python train.py --encoder_norm="layernorm" --encoder_fused_qkv=false --encoder_bias="none" --encoder_patch_size=[4, 4] --decoder_width=128 --norm_pix_loss=true --decoder_layers=2 --residual_init="none" --optimizer="muon" --learning_rate=0.0079 --orthogonalizer="polar_express" --adamw_lr_other_params=0.0024 --warmup_steps=200 --weight_decay=0.02 --adamw_weight_decay_other_params=0
Rows from block 10 of the encoder of a small masked image model, named by matrix and row number. Rows with one number belong to one neuron. Each number is 128 + 32 x the weight over its row's rms, rounded and kept within 0 to 255. All counts start at 0.
After each neuron's rows are labels from the 100 images, of 14976, where the neuron reaches its highest value: "top examples" is what is common among them. Only what is clearly more common there than usual is listed. The data: capsule endoscopy frames (Kvasir-Capsule).
# fc1: MLP up (encoder.blocks.10.mlp.fc1.weight, 768x256), inputs 0-255
# fc2: MLP down (encoder.blocks.10.mlp.fc2.weight, 256x768, transposed), outputs 0-255

fc1.190 [107 153 123 153 101  93 128 123 185 126 200 140  69 184 122 173 135 132 121 118 119 102 143 128 111  91 157 127 113  76 108 155 103 140 178  99 117 101 155 147  95  59  98 111 181 126 157 167 146 111 151  92 107 103 224 143 111 185 163 125  99 102  90 153 134 115  80 132 176 128 188 132 123 111 191 180 183 125 122 142 161 111 147 117 132 116 122 182  84  94 143 139 169 159 137  90 161 167 141 143 135 131 111  63 128 122 136 157 123 148 161 128 141 123  96 141 142 120 115 155 110 123 145 111  84  99 111 135 152  93 160 143 102 168  62 103 141 133 104 173 106 128 147  96  82 123  92 116 129  62 136  26 143 113 195 167 119 107 134 149 130 130 167  99  96  74 147 142 121 166  77 142 197 133 155 109 134 109 162 104 141 102 101 122 113 153  68  92 148 149  89 154 155  80  96 118 137 147 172 180 131 100 123 112 126  93 108 158 149 144 178 159 140 150 143  90 127 231 132 167  94 125 142  73 161 140 159 104 152 157 103 131 155 154 115  41 118 103 132 104 115 152 114  47  53 118 132 136  79 162 122 177 163 124  73 103]
fc2.190 [128 182 167 142 126 102 131  85 113 194 130  99 142 137 149 150 135  78 133 149 141  55 124 116 127 160 132 122 164 156 151 131 146 143 135 144 183  83 128 148 155 106 120 153 124 101 148 178  82 101 115 134 126 101 143 133  79 186 176 141  55 134 103  87 151 159 190 138  64 198 118 140 146 112 165  79 137 125 107 160  92 126 141  90 187 112 173  73 140 173 146 139 100 112  96 127  84  98 125 152 132 144 210 145 164 119 119 173 119  90 140 117 125 130 139 146 108 167 149 166 108  59 116  80 121 185 130 117 132 125 122  91 175 164 133 169 143  80 142 117 128 108  94 122  98  93 130 192 108 112 149  72 144 136 149 192 121 122 139 112 167 149 175 229 161  95 130 114  79 110 119 140  79 117 120 125 125 171 105 152 141 155 114 140 170 118 187  97 150 123 146 147 142 159 140  92 119 131  87 115 121 100 109  34  87 150 107 147 154  59 185 144 148 160  68  85 185 103 171 106 115  80  80  78  69 117 134 189 117  86 128 110  84 134 173 115  90 174 121  84 142 142 129 135  95 117 143 137 120 124 140  99 109  58 110 107]
top examples: finding: ulcer

fc1.545 [135  91  97  61 127  78 121 137 110  64 148 173 113 115 172 120 134 144 177  92 120 139  93 110 215  89 152 122 132 144 156 100 128 114 134 116 159 154 104 112 102 159 140 108 136 168 130 130 122 164 103 110 145  91 107  56  53 120 158 142  98 108 201 182 138 165 124  82  53 149 104 125 133  76 129  95 144 142 121  92  82 125 127 141 125 145 110 134 142 112  78 127  94 130 142 125  84  98 117 144 168 145  82 112 126 110 100  45 152 130 151 169 113 145 141 206 103 162 130 142 128 158 164 193 135  94  80  67 159 122 113 147 114 162 118 172 108  66 101 120 143 119 135 121 176 135 143 157 168 134 136 131 109 126 121 133  75 147 182  92 104 194  86 124 117 106 218 108 139 170 114 164 171  62 166 121 140 146  79 139 159 106  78 142  84 115 203 132 146 154 127  95 144 116 140 100 159 132 117 111 180 140 140 105 140 158 152 132 105  87 162 216 153 147  76 137 115  89 126 137 104 132 142 123 146  89 124  83 220 129 131 102 161 135 211 117 122  99 148  83 145 132 130 183 128 108  89 164 165 107  93 167 130 108  90 130]
fc2.545 [135 115 185 194  72  98 148 101 209 189 145 126 106 133 127 141 125  97 112  92 100 101 122  66 165 123  92 122 155 145 133 114 101 114 115 135 149 130 141 122 154 171 110 139 144 158 136  68  60 132 110 139 107  33 164  38 154 132 113 124 122 145 121 133 159 154  98 180 113  82 149 172 159 136 117 110 178  92 128 131 148  85 119 199  79 116 154 129 154 140 141 165 146 116  99 134 182 151 145  54 136 144 179 151 104 122 112 115 164 122 182 115  76 184 126  63  99  71 134 141 106 103  90 141 102 134 169  72 155  75 167 141  82 138 158  94 178  90 135 118 149 121 117 153 136 118 130 141 104 150 154  94 114 174 167  65 145 104 115 130 103 104 156 118 117 108 115 188 136 126 132 168 109  88 155 168 124 161 150  97 108  94 140 111 132 115 175  98 133 150 133 185  67 131 138 119 161 115  88 130 109 112 112  93 143 117 178 131 133 127 158 149 133 168 128 172 134 103 144  34 152 136  77 132  50 172 148 155  71 151 152  78 168 157  95 155 147 127 126 172 168 141 177 123  85 184 123 172 108  85  99 130  70 132 133 138]
top examples: finding: pylorus

fc1.193 [184 152 182 163 111 192 156  97 106 117 106 166 179 173  84  76  75 137 163 154 177 148 113 138 143 191 145 167 146 109 167  82 151 129 175 103  49 126  89 149 120 135 187 122 134 115 161 124 143 167 138 128  85 115 105 115 120 164 107 142 117  90 127  92 125 113 177 148  70 100 125 157 123  39 112 140  75  91 110 125 185 180 137 131 119  79 116 100 108  88 140 131 109  95 153  68 123  94 129  89 145 125 139 195  94  97 114 125  70  78 173 159 138 108 126 108 145 156 127 102  92 104 158 132 174 163  80 144 116 150 170  95  71  73 149  72 128 136 103 142  90 181  95  94 158 107 150 119 122 186 133 147 161 198 131  88 139 111  70 129 104 119 170 118 129 151 163 157 124 114 153 165 142 111 154 155  54 151 152  98 169 136 109 147 142  95 181 102 158 149  96  61 189  62 130 118 157 121 122 124 172 125 129 118 157 148 145 107 135 148 132 106 105 142 169  93  87 108 118 123 171 147 118 117 147 179  87 131 197  87 141 159  95 139 125  89  99 171  78 119 137 129 107 136  93 149 102 131  60 153 111  76 131 157 120 151]
fc2.193 [138 171 169 149 144 146 128 132 171 111 103 123  99  90 185 155 137  97 159 124 140 100 145 118 172 156  99 127 188 165 129 184 109  87 127 119 124 147  73  97 162 226 149 162 156 107 163 112 116 102 161  81 148 125 106 129 103 105 205 146  89 115 122 190 127 176 123 120 142  85 109 155 118 136 150 141 140 146  75 112  66 180  91  96 139 160 128 100 127 119 109 107  94  93 132 139 163 102 106 141  71 115 169  79 119 167 212 174 157 131 129 126  98  91 190 106 107 115 124 123 137 190 152 144 106  52 150 158 100 161  77 124 140 185 122 168  84 116 146  48  85  97 160  63 149 177 126 131  99 101 161 104 143  97 103 146 177 185  81 115 137 151 121 160 150  91 149  85 185  86 101 100 112 158  86 105  76  77 117  96  82  94 147 108 131 141 188 147 101 194 145 189 130 144 126 151 104 125 140 146 131 122 170 100  99 108 118 124 100 114 177  75 134 120  76  89 120 116 124 155 106 122 154  88 142  77 114 130 154 198  94  56 160 117 140 143 130  99 126 110 138 154 130 106 149 104 125 115 142 105  96 168 152 157 164 115]
top examples: finding: pylorus

fc1.326 [139 108 112  71 159 117 132  76 127 148 169 192 128 176 192 127 137 169 124 130  77  99 109 116 106 134 139 136 102 104 151  90 100  91 126  99 122 170 163 115 122 144 143 112 151 136 114 150 155  94 132  75 134 166 137 180 144 103 152  75 114  97 128 126  98 160  67  90 102 139 177 156 107 161 161  97  86  41 133 128  68 118 177 143 150 131 146  86 108 116 119 130 138 122 140 125  75 164 149 112 172 138 140  69 167 144  84  81 132 140 166 151 129 111 117 186  62 136 129 170 184 121 133  72 161 149  20 131 128 150 119 162 133 179 138 124 107 129  82 171 126 174 126 134 150 135 175  73 172  98 150  91 161  83 112 126 127 120 100 139 116  58 104 109 131 136  93  95 164 117  89 116 145  96 167 185 146 136 149 103 176  84 131 118 111  66 123 139  86  75  92 113 124 116 126 123  93 164 135 139 182 110 140 129 146 178  71 148 133 131 163 128 119 111 110 113 125 137 210 145 171 184 136 145  88 137 163 140 137 119 115 197 138 172  99 145  99  81 115 160 186 113 136 166  77 105  57 100 158 151 133 150  66 110 159  65]
fc2.326 [140 125 136 100 145 142 194 146  69 130  92 125 112 172 156 184 159  99 125 122 174 110  56 121 135 135  95  89  98 125 172 111 224  88 154  72 147 133 180 173 104 142 136 130 156 149 140  68 153 120 114 172 118 160 168 117  75 141 137  82 119 129 125 141 103 120 193  88 107  95 111 124 171  95 107 123  75 147 124 161 116  77 162 184  81 160 117 167 112 114 128 155 159 104  96 137 125  85 109 147 117  64 109 107 152  94 135 157 127 153 111 194 118 170  94 137 135 149 162 109  81 113 127 125 104 127 108  70 174 115 133 139  75 111 121  92 116 139  51 166 188 126 122 157  84  86  80 140 137 133  89 143 153  82 119 112 155 120 107 115 151 114 102 141 175 104 181 116 123 132 147 176 131 112 158 131 184 134 150 225 109  71 116 152 128 125 147  70 163 125  98 150 144 115 133 136 121 196 115 150 150  40  57 159 111 109 133 126 173  77 146  53 144 178 175 116 109 157 107 155 171 106 132 174 113 119 183  99 161 131 140 123 132 117 143 107 178 109 147 137 110 105  42 167 165 119 119 135 159 122  92 135 135 159 136 125]
top examples: finding: pylorus

fc1.429 [ 84  78 125  97 166  76 124 144 113 102 143 114 125  90 106 112  99 173 169  94  90 140 133 131 109 104 123 109  73 173 140 123  99  84 150 128  87  98 148 132  86 106 128 163 124 156 117  96  93  91 121 121 150 146 186  77  99 160 134 123  39 105 143 140 119 177 126 145  96  83 104 139 103 107  70 128 121 107 120 121 161 185 123 163 189 135 102 100 120 113 174 115 124 100 146 116 146 138 124  88 119 182 115 170 156 164 146 126 150 129  96  83 140 167 140 192 205  78 151 147 104  87 127  90 117 117 141 135 154 164 127 137 117 207 144 186 117 181 149 140 130 124 194  92 169 137 149  55 169 128 108 145  82 105 131 139 136 152  94  81 174 147 102 170 156 149 142 113  63 137 144 174 117 152  88 129 100 110  95 143 128 156  84 129  70  78 109 161  94 133  81 121 157 153 118  99 111 144 101  84  90 139 183 116 156 161 139 103 173  90 157 131  96 146 138  66  97  70  99 139 126 137 172 182 160 149 126 150 139 178 133 145 132 159 121 118 102 161 126 160 115 191 192 112 125  68 131 135 244 152  96 187 127  92 166 132]
fc2.429 [ 85  87 140 140 119  86 154  96  92 162 133 128 207 145  93 139 178 115 138 106 135 126 153  93 110 127  71 152 100 154 156 167 160  90 139 133 151 108 156 147 120 166 107 123 144 106 145 123  94 126 125 133 131 137 189  87 110  93 164 168 108 149  87 112  93 181 135 114 145 159 138 115  97 129 123 106 100 159 151  90  96 179 162 150 138 116  99 170 174  97  73 114 121 117 102 103 147 194 157 135 178 153 113 155  98 116 150 168 135 182 182 158 122 131 124 140 139 137  99 125  86  65 144 140 102 161 146  98  93 129 143 102 128 151 123 126 162 166  46  58 185 169 121 221 134 120 139 107  98 115 126 162 175 156 125  72 126  82 143 145 128 141 148 139 167 159 185 142  98 145  94  70 102 153 116  78  99 120 103 169 109 135 130 162 188 138 206  92  85 144 144 100 181 109 150  59 140 119 153 191 138 105 139 137  75 119  96 116 138  60 105  80 105 139  52 139  76 136 162 126  98 104 158 201  89  95  99  65  89 129 103 110 105 179 123  93 144 122  86 167 111 147 118 130 116  94 116 171 149 134  99 108 157  80 161 191]
top examples: finding: pylorus

fc1.705 [115 204 113  85 164 106 121  90 147 109 162 150 151 176 124 142 108 104  85 109 115  95 173 127 113 122 152 118 109  96 108 140 137 113 172 115 142  98 167 130 132  70  93  43 192 120 135 170 138 139 182 134 120  82 176  86 124 136 163 139  72  66  93 141 104  97 124 149 120 154 141 131 118  94 139 153 201 116 126  87 183 182  97  76 117  76 194 147 179 140 138  91 178 165 146  86 189 134 205 114 123 123 117 110 151  85 157 145 118 118  82 169 116 139 148 140 114 123 110 145 100 177 127 143 166 180 160 122 141 102 101 116 141 105  81 120 120 217 148 217 129 175 141  91 141  95 122 101  95 118 144  87 136  61 119 154 122  80 137 129 181 125 141 126 117 118 153 133 133 179  93 144 149 150 116 104 107 134 151 105 153  93 109  95  96  47  70  89 128 183 138 144 154  88  80 131 190 130 152 161 141  74 143 156 134  87 152 120 139 112 130 163 113 170 134 111 157 126 182  84  97  82 124 140 125 120 121 131 117 147  63  96 139 146 161  89  60 172 113  80 182 161 130 134  62 119 145 144 109 130 119 112 149 158 123 116]
fc2.705 [114 155 159  80 106  79 154  91 144 183 181 128 121 139 147 157 139  90  60 117 119 119 144  29 201 123 115 139 106 125 107 135 193 142 152 159 107 140 125 129 111 121 149 119 144 124 177 239 127 157  69  58 142 119 134 189  76 168 154 147  52 139 140 134 128  95 117 121 127 160 129 142 116 133 147  51 113 143  99 104 130 181 127 101 147  71 134  90 177 113 151 110  82 162  93  84 158  92 124 145 142 154  91 105 184 123 150 152 141  82 149 193  92  92 150 172 127 149 144 174 141 130  87 108  76 113 143 107 111 125 168 101 169 119 153 145 165 154  92 105  93 100 167  91 148 141 117 196 165 108  98  63 141 180 135 139 153 122  83 115 166 133 164 131 157 106 148 137 114 117 127 134  83 169 174 119 137 118 151 100 173 161 144 134 108 124 138 129 146 131 135 142 140  95  66 137  71  99 141 185 121 121 126  94 105 100  86 106 182  93 209 136 125 128 127 131 117 130 160 131  59 105 113  82  81 203 163 148 145  92 142  89 135 123 111 169 122 174 100 102 142 124  97 106 129 146 104 139  99 105 132  89 179  72 124 135]
top examples: finding: ulcer

fc1.66 [124  99 136 127 132  89 163 104  82 156  80 126  67 133 177  78 144 122 111  69 142 138 102 143  81 111 132 110 133  91  86 146 145 154 105 106 118 144 139 135  78 120 123 166 123 115  72 161  98 144 135 195 111 184 149 147 196 130 102  68 182 140  81 155 175 137  99 157 163  75 134 105 112 167 185 106 183 154  55 145 142  87 132  95 109 115 122 130 135 145 164 151 185 137 167 101 119 144 184 144 139 108 134 117  48 107 145 174  84 146 123 109 152 120 140 188 119 120 151 126 149 147 194  96 132 143  62 120 149 141 139  95 124 115 123 157 114 191 183 113 131  85 119 138 140 129 141 195  99 145 129 117 184 182 143 105  93 183 138 200  79  88 152  97 110 158 155 129 135 149  85 151 124 182 110  87  84 102 120 113  82 186 104 162 123 133 117 157  82 123  80 115 185  87 163  95 185  73  97 103 131 176 152  95 124 163 127  92  85  36  90 103 146 137 101 102 112 115 108 118 145 163 134 151 110 131 140 104  74 135 150 133 144  93 151 160 150 102 133 175 122 131 153 158 144 122 112 168 181 157 109 185  81  98 120 118]
fc2.66 [120 112 176 116  71 103 160 110 155 127 146  71 112 106 135 204 158 167  81 114 178 143 126 113 127 118 130 162 150 153 150 150 140  80 122 173 122 101 172 137  84 118 158 140 128 152 126 119 132 126 111 167 131 137 100 127 155 103  81  97  94  86 112 139 124 127  70 173 126 104 135 118 169 129 149 132  50 150  77  98 134 108 111 182 110 153 151  38 151 162 120 156 156  96  88 152 155  98 152 181 107 151 133 119  78 163 127 156 103 115 146 133 135 193  63  96 133 186 160  98 116 120 146  77 102 147 102 174 128 106 195 134 137  64 154 137 123 135 170 128 125  72  94  95  57 162 122 186 110  85 133 184 162 159  82  61 138 101 105 209 135 102 174  90  98  87  89 129 141 166 128 129 141 121 159 129 102 154  98 192  74 101 122 114 135 178 108 104  68 145 105 118 123 128 100 150 174  90 105 128 144 131 157 141 109 225 125 124  96 149 182  97 113 129 127 103  97  83  64  70 160 120 110 126 111  93 183 139 155 115 174 168 118 136 129 139 125 183 144 129 177 160 106  90  81 164 113 125 136 148 179 148 117 152 120 120]
top examples: finding: reduced mucosal view

fc1.303 [131 145 152 104 122 126 116 125 113 160 169 128 104 160 193 101 108  99  97  56  54 156 115 147 107 117 126 104 103 102 120 177 115 178 166 133 141  92  97 172  98  99 123 138 143 116 134 174 116 176 205 133  62  88 187 143 168 103  84  81  98  95  77  42 146 108 125 182 121  83 151 109  79 115 178  99  89 111 128 138 102 161 161 129  88 151 136 111 153 104 159 159 156 183 135 134 134  83 154 172 123 114 135 121  96 112 108 156 131  69 136 162 145 143 128 106 114 103  88 168 152  94 148 198 113  51  55 179  84 125 131 100 127 131 135 148 117  97 145 151 165 169 109 135 167 102  99  79 157 111  74 171 130 142  82  52  91 182  86 153 143 128 102  85 157 126 134 205 103 128 101 160 173 158 130 146 129  97 153  70 134 173  97 161 134 140 175 144 161 138 143 139 123 106 139 131 158  91 151 165 110 101  80  94 149 180 149 153 133 126 122 129 184  60 160  82  66 111 153  90 129 112 138 113 115  85 129  92 146 198 145 157 119 147 139  98 177 155  89 121 142 128 136  99 114 135 161 125 176 165 112 116 150 148 140 141]
fc2.303 [134 171 135 109 127 156 141  82  57 173 152  77  82 103 154  85 139 133 132 137 178 103 103 127 155  83 143  58  70  73 114 140 168  76  82 150 103 159 137 121  76 117  82 128 152 157 139  42 127  94 136 180 128 182 144 133  96 145 119 163 101  93 126 128 161 113  73 158 167 165 117 146 122 148  96 110 198 172 123 105 170 115 127  75 143 133 152 138  73 125 130 125 132 204 163  99 144 152 142 164 132 153 133 171 179 201 129 124 115 137  78 112 125 109  93 144 125 123 164  96 150 160 192 104 112 110 138 105 163 185 101 125 149 155 126 142 130 136  99 117 161  59 126  73 159  79 137 172 159 139  88 104 149 119 122 122  81 211 164 163 144 200 168 116 118  88 108 135  67 126 147 185 116 112  78 126 109 120  96 180 146 146 122 116 129 151 168 133 139  96 175 103  59  92 125 147 122  98 174  86 120 100 125 141 130 114 110 116 165 128 100  93 125  85 160 104 112  90  66 139 162  85 168 100 153 128 136 185 155  83  93 126 118 100 135 154 178 131 139 143 145 127  52 165 124 132 163 118 185 107 167 117  97 147 117 147]
top examples: finding: ileocecal valve

fc1.73 [137 106 136 160 102 128  95 129 127 111 102 111 139 169 112 132 156 134 170 143 162 111 175 139 144 152 114  70 140 116 104  33 121  96  92 142  92 180 151  94 119 110 130 180 124 112 123 130 111 118 105 101 129 119 106 234 180  90 162 140  57 123 142 172 136  76  87 148 119 190 115 109  71 104 153  93 104 145 150 170 168 138  97 122 161 157 152 116  92 114 134 161 142 117 123  97  87 146 153  73 136 108 183 134 139  98 157 136 133 182 133 162 109 153 131  80 113 168 118 129  82  98 165 142 140 124 116  92  43 183 186 157  79 116 145  81 128 125 119  89 139 120 141 100 121 154 114 144 140 132 123 172 159  98  77  98  80 205 176 181 127  73  67 160 148 120 159  99 163  92 108 175 130  88 120 110 162 161  69 105 133 115 158  90 114  77 144  95 173 160 118 116 186 188 140 132 137 153 153 107 168 109  54 176 126 151 195 111  73 117 116 135 120 194 143 120  58  87 138 158 121 138 135 155 117 175 106 196 139  89 164 111 141 135 122 130 132 145 151  76 146 172 110 117 164 129 127  89 116 129 152 165 109 146 114  85]
fc2.73 [157  95 182  96 134 118 187 229 133 152 106 118 129 131 204 116 213 166  78 104 162 138 123 129  58 133 102 125 124 129 141 174 143 120 119 143 127  92  65 124 162 208 139 132 128 156 167 153 108 137 157  91 169 106 114 111  85 161 160 129 170 165 109 138  99 112 124 113 137 120 146 129 116 194 128 122 108  68  84 147 102 131 103 133  84  94 104 127 164 128 154 135  96  91 178 118  98 133 111 190  73 106 140 153 135 143 182 114 126  94 126 159  86 128 111 145 114 112 132 156 116 160 173 114 109 177 129  42 221 152 160 138 143 170 137 112 130  90 137 161 135  93  88 189 121 105 154  66 125 164  49 147  81 136 172 105 139 121 104  81 110 122 113 152 143 125 157  85  94 127 119 149 118 132 124 120 146 150 157 170 133 107 130 143 106 128  91  96  74 106 109 161  99 154 113 126 114  92 110 162 110  95 113 123 120 130 112 103 143  99 148 101 120 146 109 168 145 125 137  91 149 109  94 151  61 149  84 145 153  91  89 129 146 167  86 106 123 181 127 104  71 166  96 147 155 128 123 204 144 153 155  58  52  90 153 210]
top examples: finding: pylorus

fc1.150 [117 145 134 144  83  97 117  99 163 131 161 155  76 133 208 142 161 112 123 109 140 181 174 126 104 160 119  98 136 129 126  67  97 134 115 118  79 143 148 110  85 109  98 143  59 109 167 103  91 128 132 176 115 142 165 142 106 117  77 120 153 138 140 159 121  77 107 126 113  90  66 129 123 157 107 144 175 115  76  89 121 137 121 165 132 146 178  70 100 160 172  99 166 142 155 122  81 130 114 144 186 147 172 170  61 106 116 137 101 133  78 167 102  81 119 132 128 100 137 185 173 140 120 121 121 123 139 148 169 128 137  85  83 123 185 160 188 112 127  65 113 120 120 109 107 139  72  99  95 155 185 128  58 112 150  97 129 132 199 108 175  94 106 125 146 141  75 147 170 140 158 143  97 152 102 139 155  90 177 123 168 153 132  91 123 137 157  94 141 166 140 104 137 135  37 114 121 195 128 141  61 106  74 163 178 120 142  90 119 127  95 149 153 166  77  99 122 145 170 169 156  88  93 181  91 161 102 136 163 157 152  88 155 167 153 187 138 146 153 101  62 124 142 157 122  66 169 136  75  91 126 160 100 149 169 129]
fc2.150 [152 118 140 188 124  96 152 206 147  90 170 132 177  79 112 104 141  94  76  82  45 116 106  77 151 110 139 104 116 124 112 125 134  91 145 100 175 135 107  93 108 122  77  78 123  82  87 114 118  90 149 144 117 124 111 170 157 163 163 140 167 133 108 132 159 159 155 148 142  75 104 140 169 122 173 135 153 144  89 131  81 128 143 101  58 134 109  93 126 192 117 150 173 116  71 136 181  97 104 182 141 175 103 166  95 122 143 135 159 104 118 153 119 152 154  98 104  84 105  69 111 134 157 175 151  95 125 102 190  68 109 111 123  95 164 129 172 147 145 130  71  84 142 128  78  91 152 139 110  93 100 129 167 158 105 155 162 175 113  88 186 178  64 105 150 169 132 139 132 158  84 187 132 166 159 117  99 108 107 192 111 200 139 132 114 135 103 153  63 111 169 136 130 136 126 147  76 118 115 141 117 110 138 136 145 101 153 105 117 103 143 158  99  70  88 153 140 152  88 123 137 117 179 122  72 130 101 113 134 137 130 118 206 132 134 141 113 168 173 117  58 144 165  98 131 149 195 165 167 190 148  64 119 122 112 156]
top examples: finding: pylorus

fc1.470 [ 97 184 135 112 167 163 136  71 184 133 164 153  96 140  77 155  72 100  76 170 149  80 109 181 150 117 167 114 106  57  97 133 167 132 193 134 116  84 135 119 116 150 159 170 174 127  61  68  98 160 111 159 127 144 142 165 129 149 145 123  63  96 107  86 111 165 125 166 151 127 124 124 100 207 107  71 190  87 143 131 161 119 149  84 137  52 188  93 141 106 182 120 148 134 118  92 132 148 169  88 128 142 156 107 180 102 146  99  68 183 141 113 127 161 107 143 125 157 123 148 127 123  87 119 105 111  58 160  79 157 184 125  99  84 126 142 142 125 180 163 157 139 109 147 130 179 109 120  97  79  85  98 154 148 120 106 112  72 169 108 181 149 169 149 166  93 143 142  96 140 125 151  67 100  86 160 142 107 108 201 166  99 131  80 126 143 177 127 181  97 144 147 119  94 156 114 148 146 117 127 112 106 110 141 152 145 100 111 142 159  69 114 183 146 115 124 135 113 137 108 145 138 123 102 108  93 145 146 122 143  58  85  95 112  94 198 156 117 114 140 116 103 138 109 115 124  54 117 123 190 153 117 151 121 181 129]
fc2.470 [104 108 162 115 124  87 186 137 155 178 115 186 130 105 156 101 109 153 164  53 160 100  77 108  98 162 169 142 148 129 145  97 147 169 162  64  86 132 130 174 105  80 110 134 142 113 183 115 141  56  97 119 226 123 139 122 113  97 108 116 168 135 122 138 177 138 138 129 177 123  98 133 166 101 110 130 114 106  95 117 138 132 110 107 145 157 120 133 124 101 171  97  94 152 123 207 132  37 140  80 162  85 111 130  91 126 157 129 131 147 117 182  92 108 146 188 185  99 138 119 134 131 143 117 157 111  72 134 154 109 137  88 107  89 129 178 106 155  74 104 106 134 134 141 159 117 138  86 128 141  95 149 145 162 146  69 232 174 104 160 136 181 196 125 136 129  67 150 114 162 111 105 140 142  82 118  90 128 133 112 150 147 110 146 109 134 171 157 125 123 185 195 122 138 157 126 119 120  80 115  93 147 125 185 107 168  97  70 115 173 151  84 130  82 147 117 159 127 157 123  93  96  88 126 121  75 124  95 133 110 148 188  93 147 136  65 128 104 149 153 136 148 125 177 149 108 136 121 144  74 158  54 111 108 135  47]
top examples: finding: ileocecal valve

fc1.758 [151 140 211 130 152  91  74 145 146 130  85 104 122 175  77 162 178 178  80 108 146 125 101 141 179 140 134 149 198 160 122 121 129 100  89 149 126 165 139 123  98 133  84 153 128  99  90  64 121  98 131  85 117 126 146  94 120 159 114 149 131 142  98 158 154 115 130  70 112 111 130  96 196 108  76  98 145 148 142 117 131 153 112  55 113 138 150 116 129 154 106 129 139 124 134 123 115  92 162 123 150 181 121 120 150 131 139 125 132 159 135 171  68 172  80 151 136 131 105 169 120  51 190 118 104 103 107 161  42  86  63 147 133 162 156 144 146 121 138 176 135 168 226 123 149 111 112 116 104 116 199 160 105 167 113 163 126  71 108 119 107 132 106 190 109  72 168  73 115  91 128  76  97 138  92  89 158 140 139  85 160  97 149 131 138 183 129 125 189 201 194 146 122 129 185 104 143 155 124 122 141 128 183 146 121 150 118 121 102 170 127 149 165 116 158 134  88 118 122 156  84  91  95 103 133 145 186 176  77  86 169 146 110 110 154 109 135 136 141 135 149 136 117 130  65 149 123 165 143 143 157 135  99  37  90 135]
fc2.758 [110 109 107 136 124 141 129  73 202 191 176 139 162 130 156 142 119  84 127 140  71 120 153 133  96 120 129 151 118 111 144 159 152 102 108 181  94 141 125  73  98 108 120 118 143 144 125 119 149  33 133 100 119  71 132 104 140 159  78 129 139 136  91  94 140 139 104 148 139  83  96 138  93  82 205 149  97 138 122  61  92 101 101 183 143 125 126 187  60 101 140  71 154 137 156 143 112 157 110 146 155 135 113 101 136 136 159 111 121 176 126 126 126 158 144 124 103 120 140 124 107 144  89  81 137 132 154 137 134 161 120 114 134 113 128 122 150 149 145  87 123 111 120 178 135 144 169 104 157 110 132 115 147 175  47 113 144 137  94 146 159 129 104  95 135 153 167 102  94 141 120 153 109  99 138 153 138 112 131 178 106 147 112 161 147 107  92 104 196 168 156  58 157  85 175 121 177 134  60 163 172 101 180  88  75 116 154 112 102  81 152  57  90 176 189 149 121 108 119  94 139 166 122 160 133 136 116  97  94 140 164 110  87 171  72 136 133 123  97 221 182 160 109 109 166  94 175 192 159 176  54 180 200 115 136 169]
top examples: finding: pylorus

fc1.104 [138 175 146 127 139  81 169 172 141 147 102 115 143 155 110 160 105  98 113 142 110 140 169 138 178 103 128 105 140 128 129 143 123  57  71 139 123 142 169  64 131 127 107 105 136 122 132 128 105 150 136 155 134 133 163 148  56  69 111 113 128 175 115 129 162 106 135 102  73  66 116 171 139 135 126 150 130 133 169  90 131  53 157 206  74  91 103  85 130  90 175  94 146 111 153 102 158  92 149  94 148 123 115 162 119 148 124 147 129  27  82 164 145 167 104 142  90 141 141 128  91 132  84 111 134 153 132 139  97 102  91 152 168 116 174 130 121 101 110 201 121 163 152 166  88  84  82 119 169 141 106 106 118 117 121 127 132 112 143 153 140 168 213  94  46  87 131 161 116 165  62 132 107 141  99 163 158 105 158 132 154  70 182 118 158 108 133 118 143 105 112 100 137 161 145 168 127 134 180  77 114 149  96 107 197  97 145 122 174 147 189  82 129 144  90  79 142 158 122 226 120 141 123 190 135 124 148 164 136 104  82 107 133 104  93 118 120 163 171  93 150  95 135 101 121 127 128 116 125 182 156 117 139  77 168 212]
fc2.104 [143 132  91 197 123 151 119  92 102 122 200  99 103 177 129 109 128 116 115 163 139 206 171 117 100 137 132 100  67 140  91 171 128  99  90 125 108 116 130  66 177 128 171 120 139 199  86 103 105 107 105 129  97  99 105 160 141  94  90  76 120 126  85 210 131 161 173 154 100 119 134 175 115 145  95 182 153 163 205 133 131 191 143 128 152 151 147 105 162 128 164 104 180 110 130 139 104 132 150 129  61 152 168 165 146 101 137 143  63 142 124 162 205 148  84 109 109 120 150 121 112 141 144 155 135 125 152 110 105 116 181 101 138 142 104 146 179  94  98  74 135  60 197 151 119  92 121 104 174 115 100 137 155 137 140 153 173 132 117 107 129 157 120 107 108 145 106 148  79 148 151 146 101 151 175 178 126 134 117 112 106  96 130 159 154  87 138  82 128 160 135 168  93 146 158 132 144 130  68  98 102 140  86 101  87 128 111 127 125 153 108  30  91  98  96 184  73 115 138 127 139  65 122  94 116 169 122 131 153  90 148  46 125 106 152 155 129 116  83 103  90 151 226 121 104 142 166 144 117 144 109 107 118 129 179  86]
top examples: finding: reduced mucosal view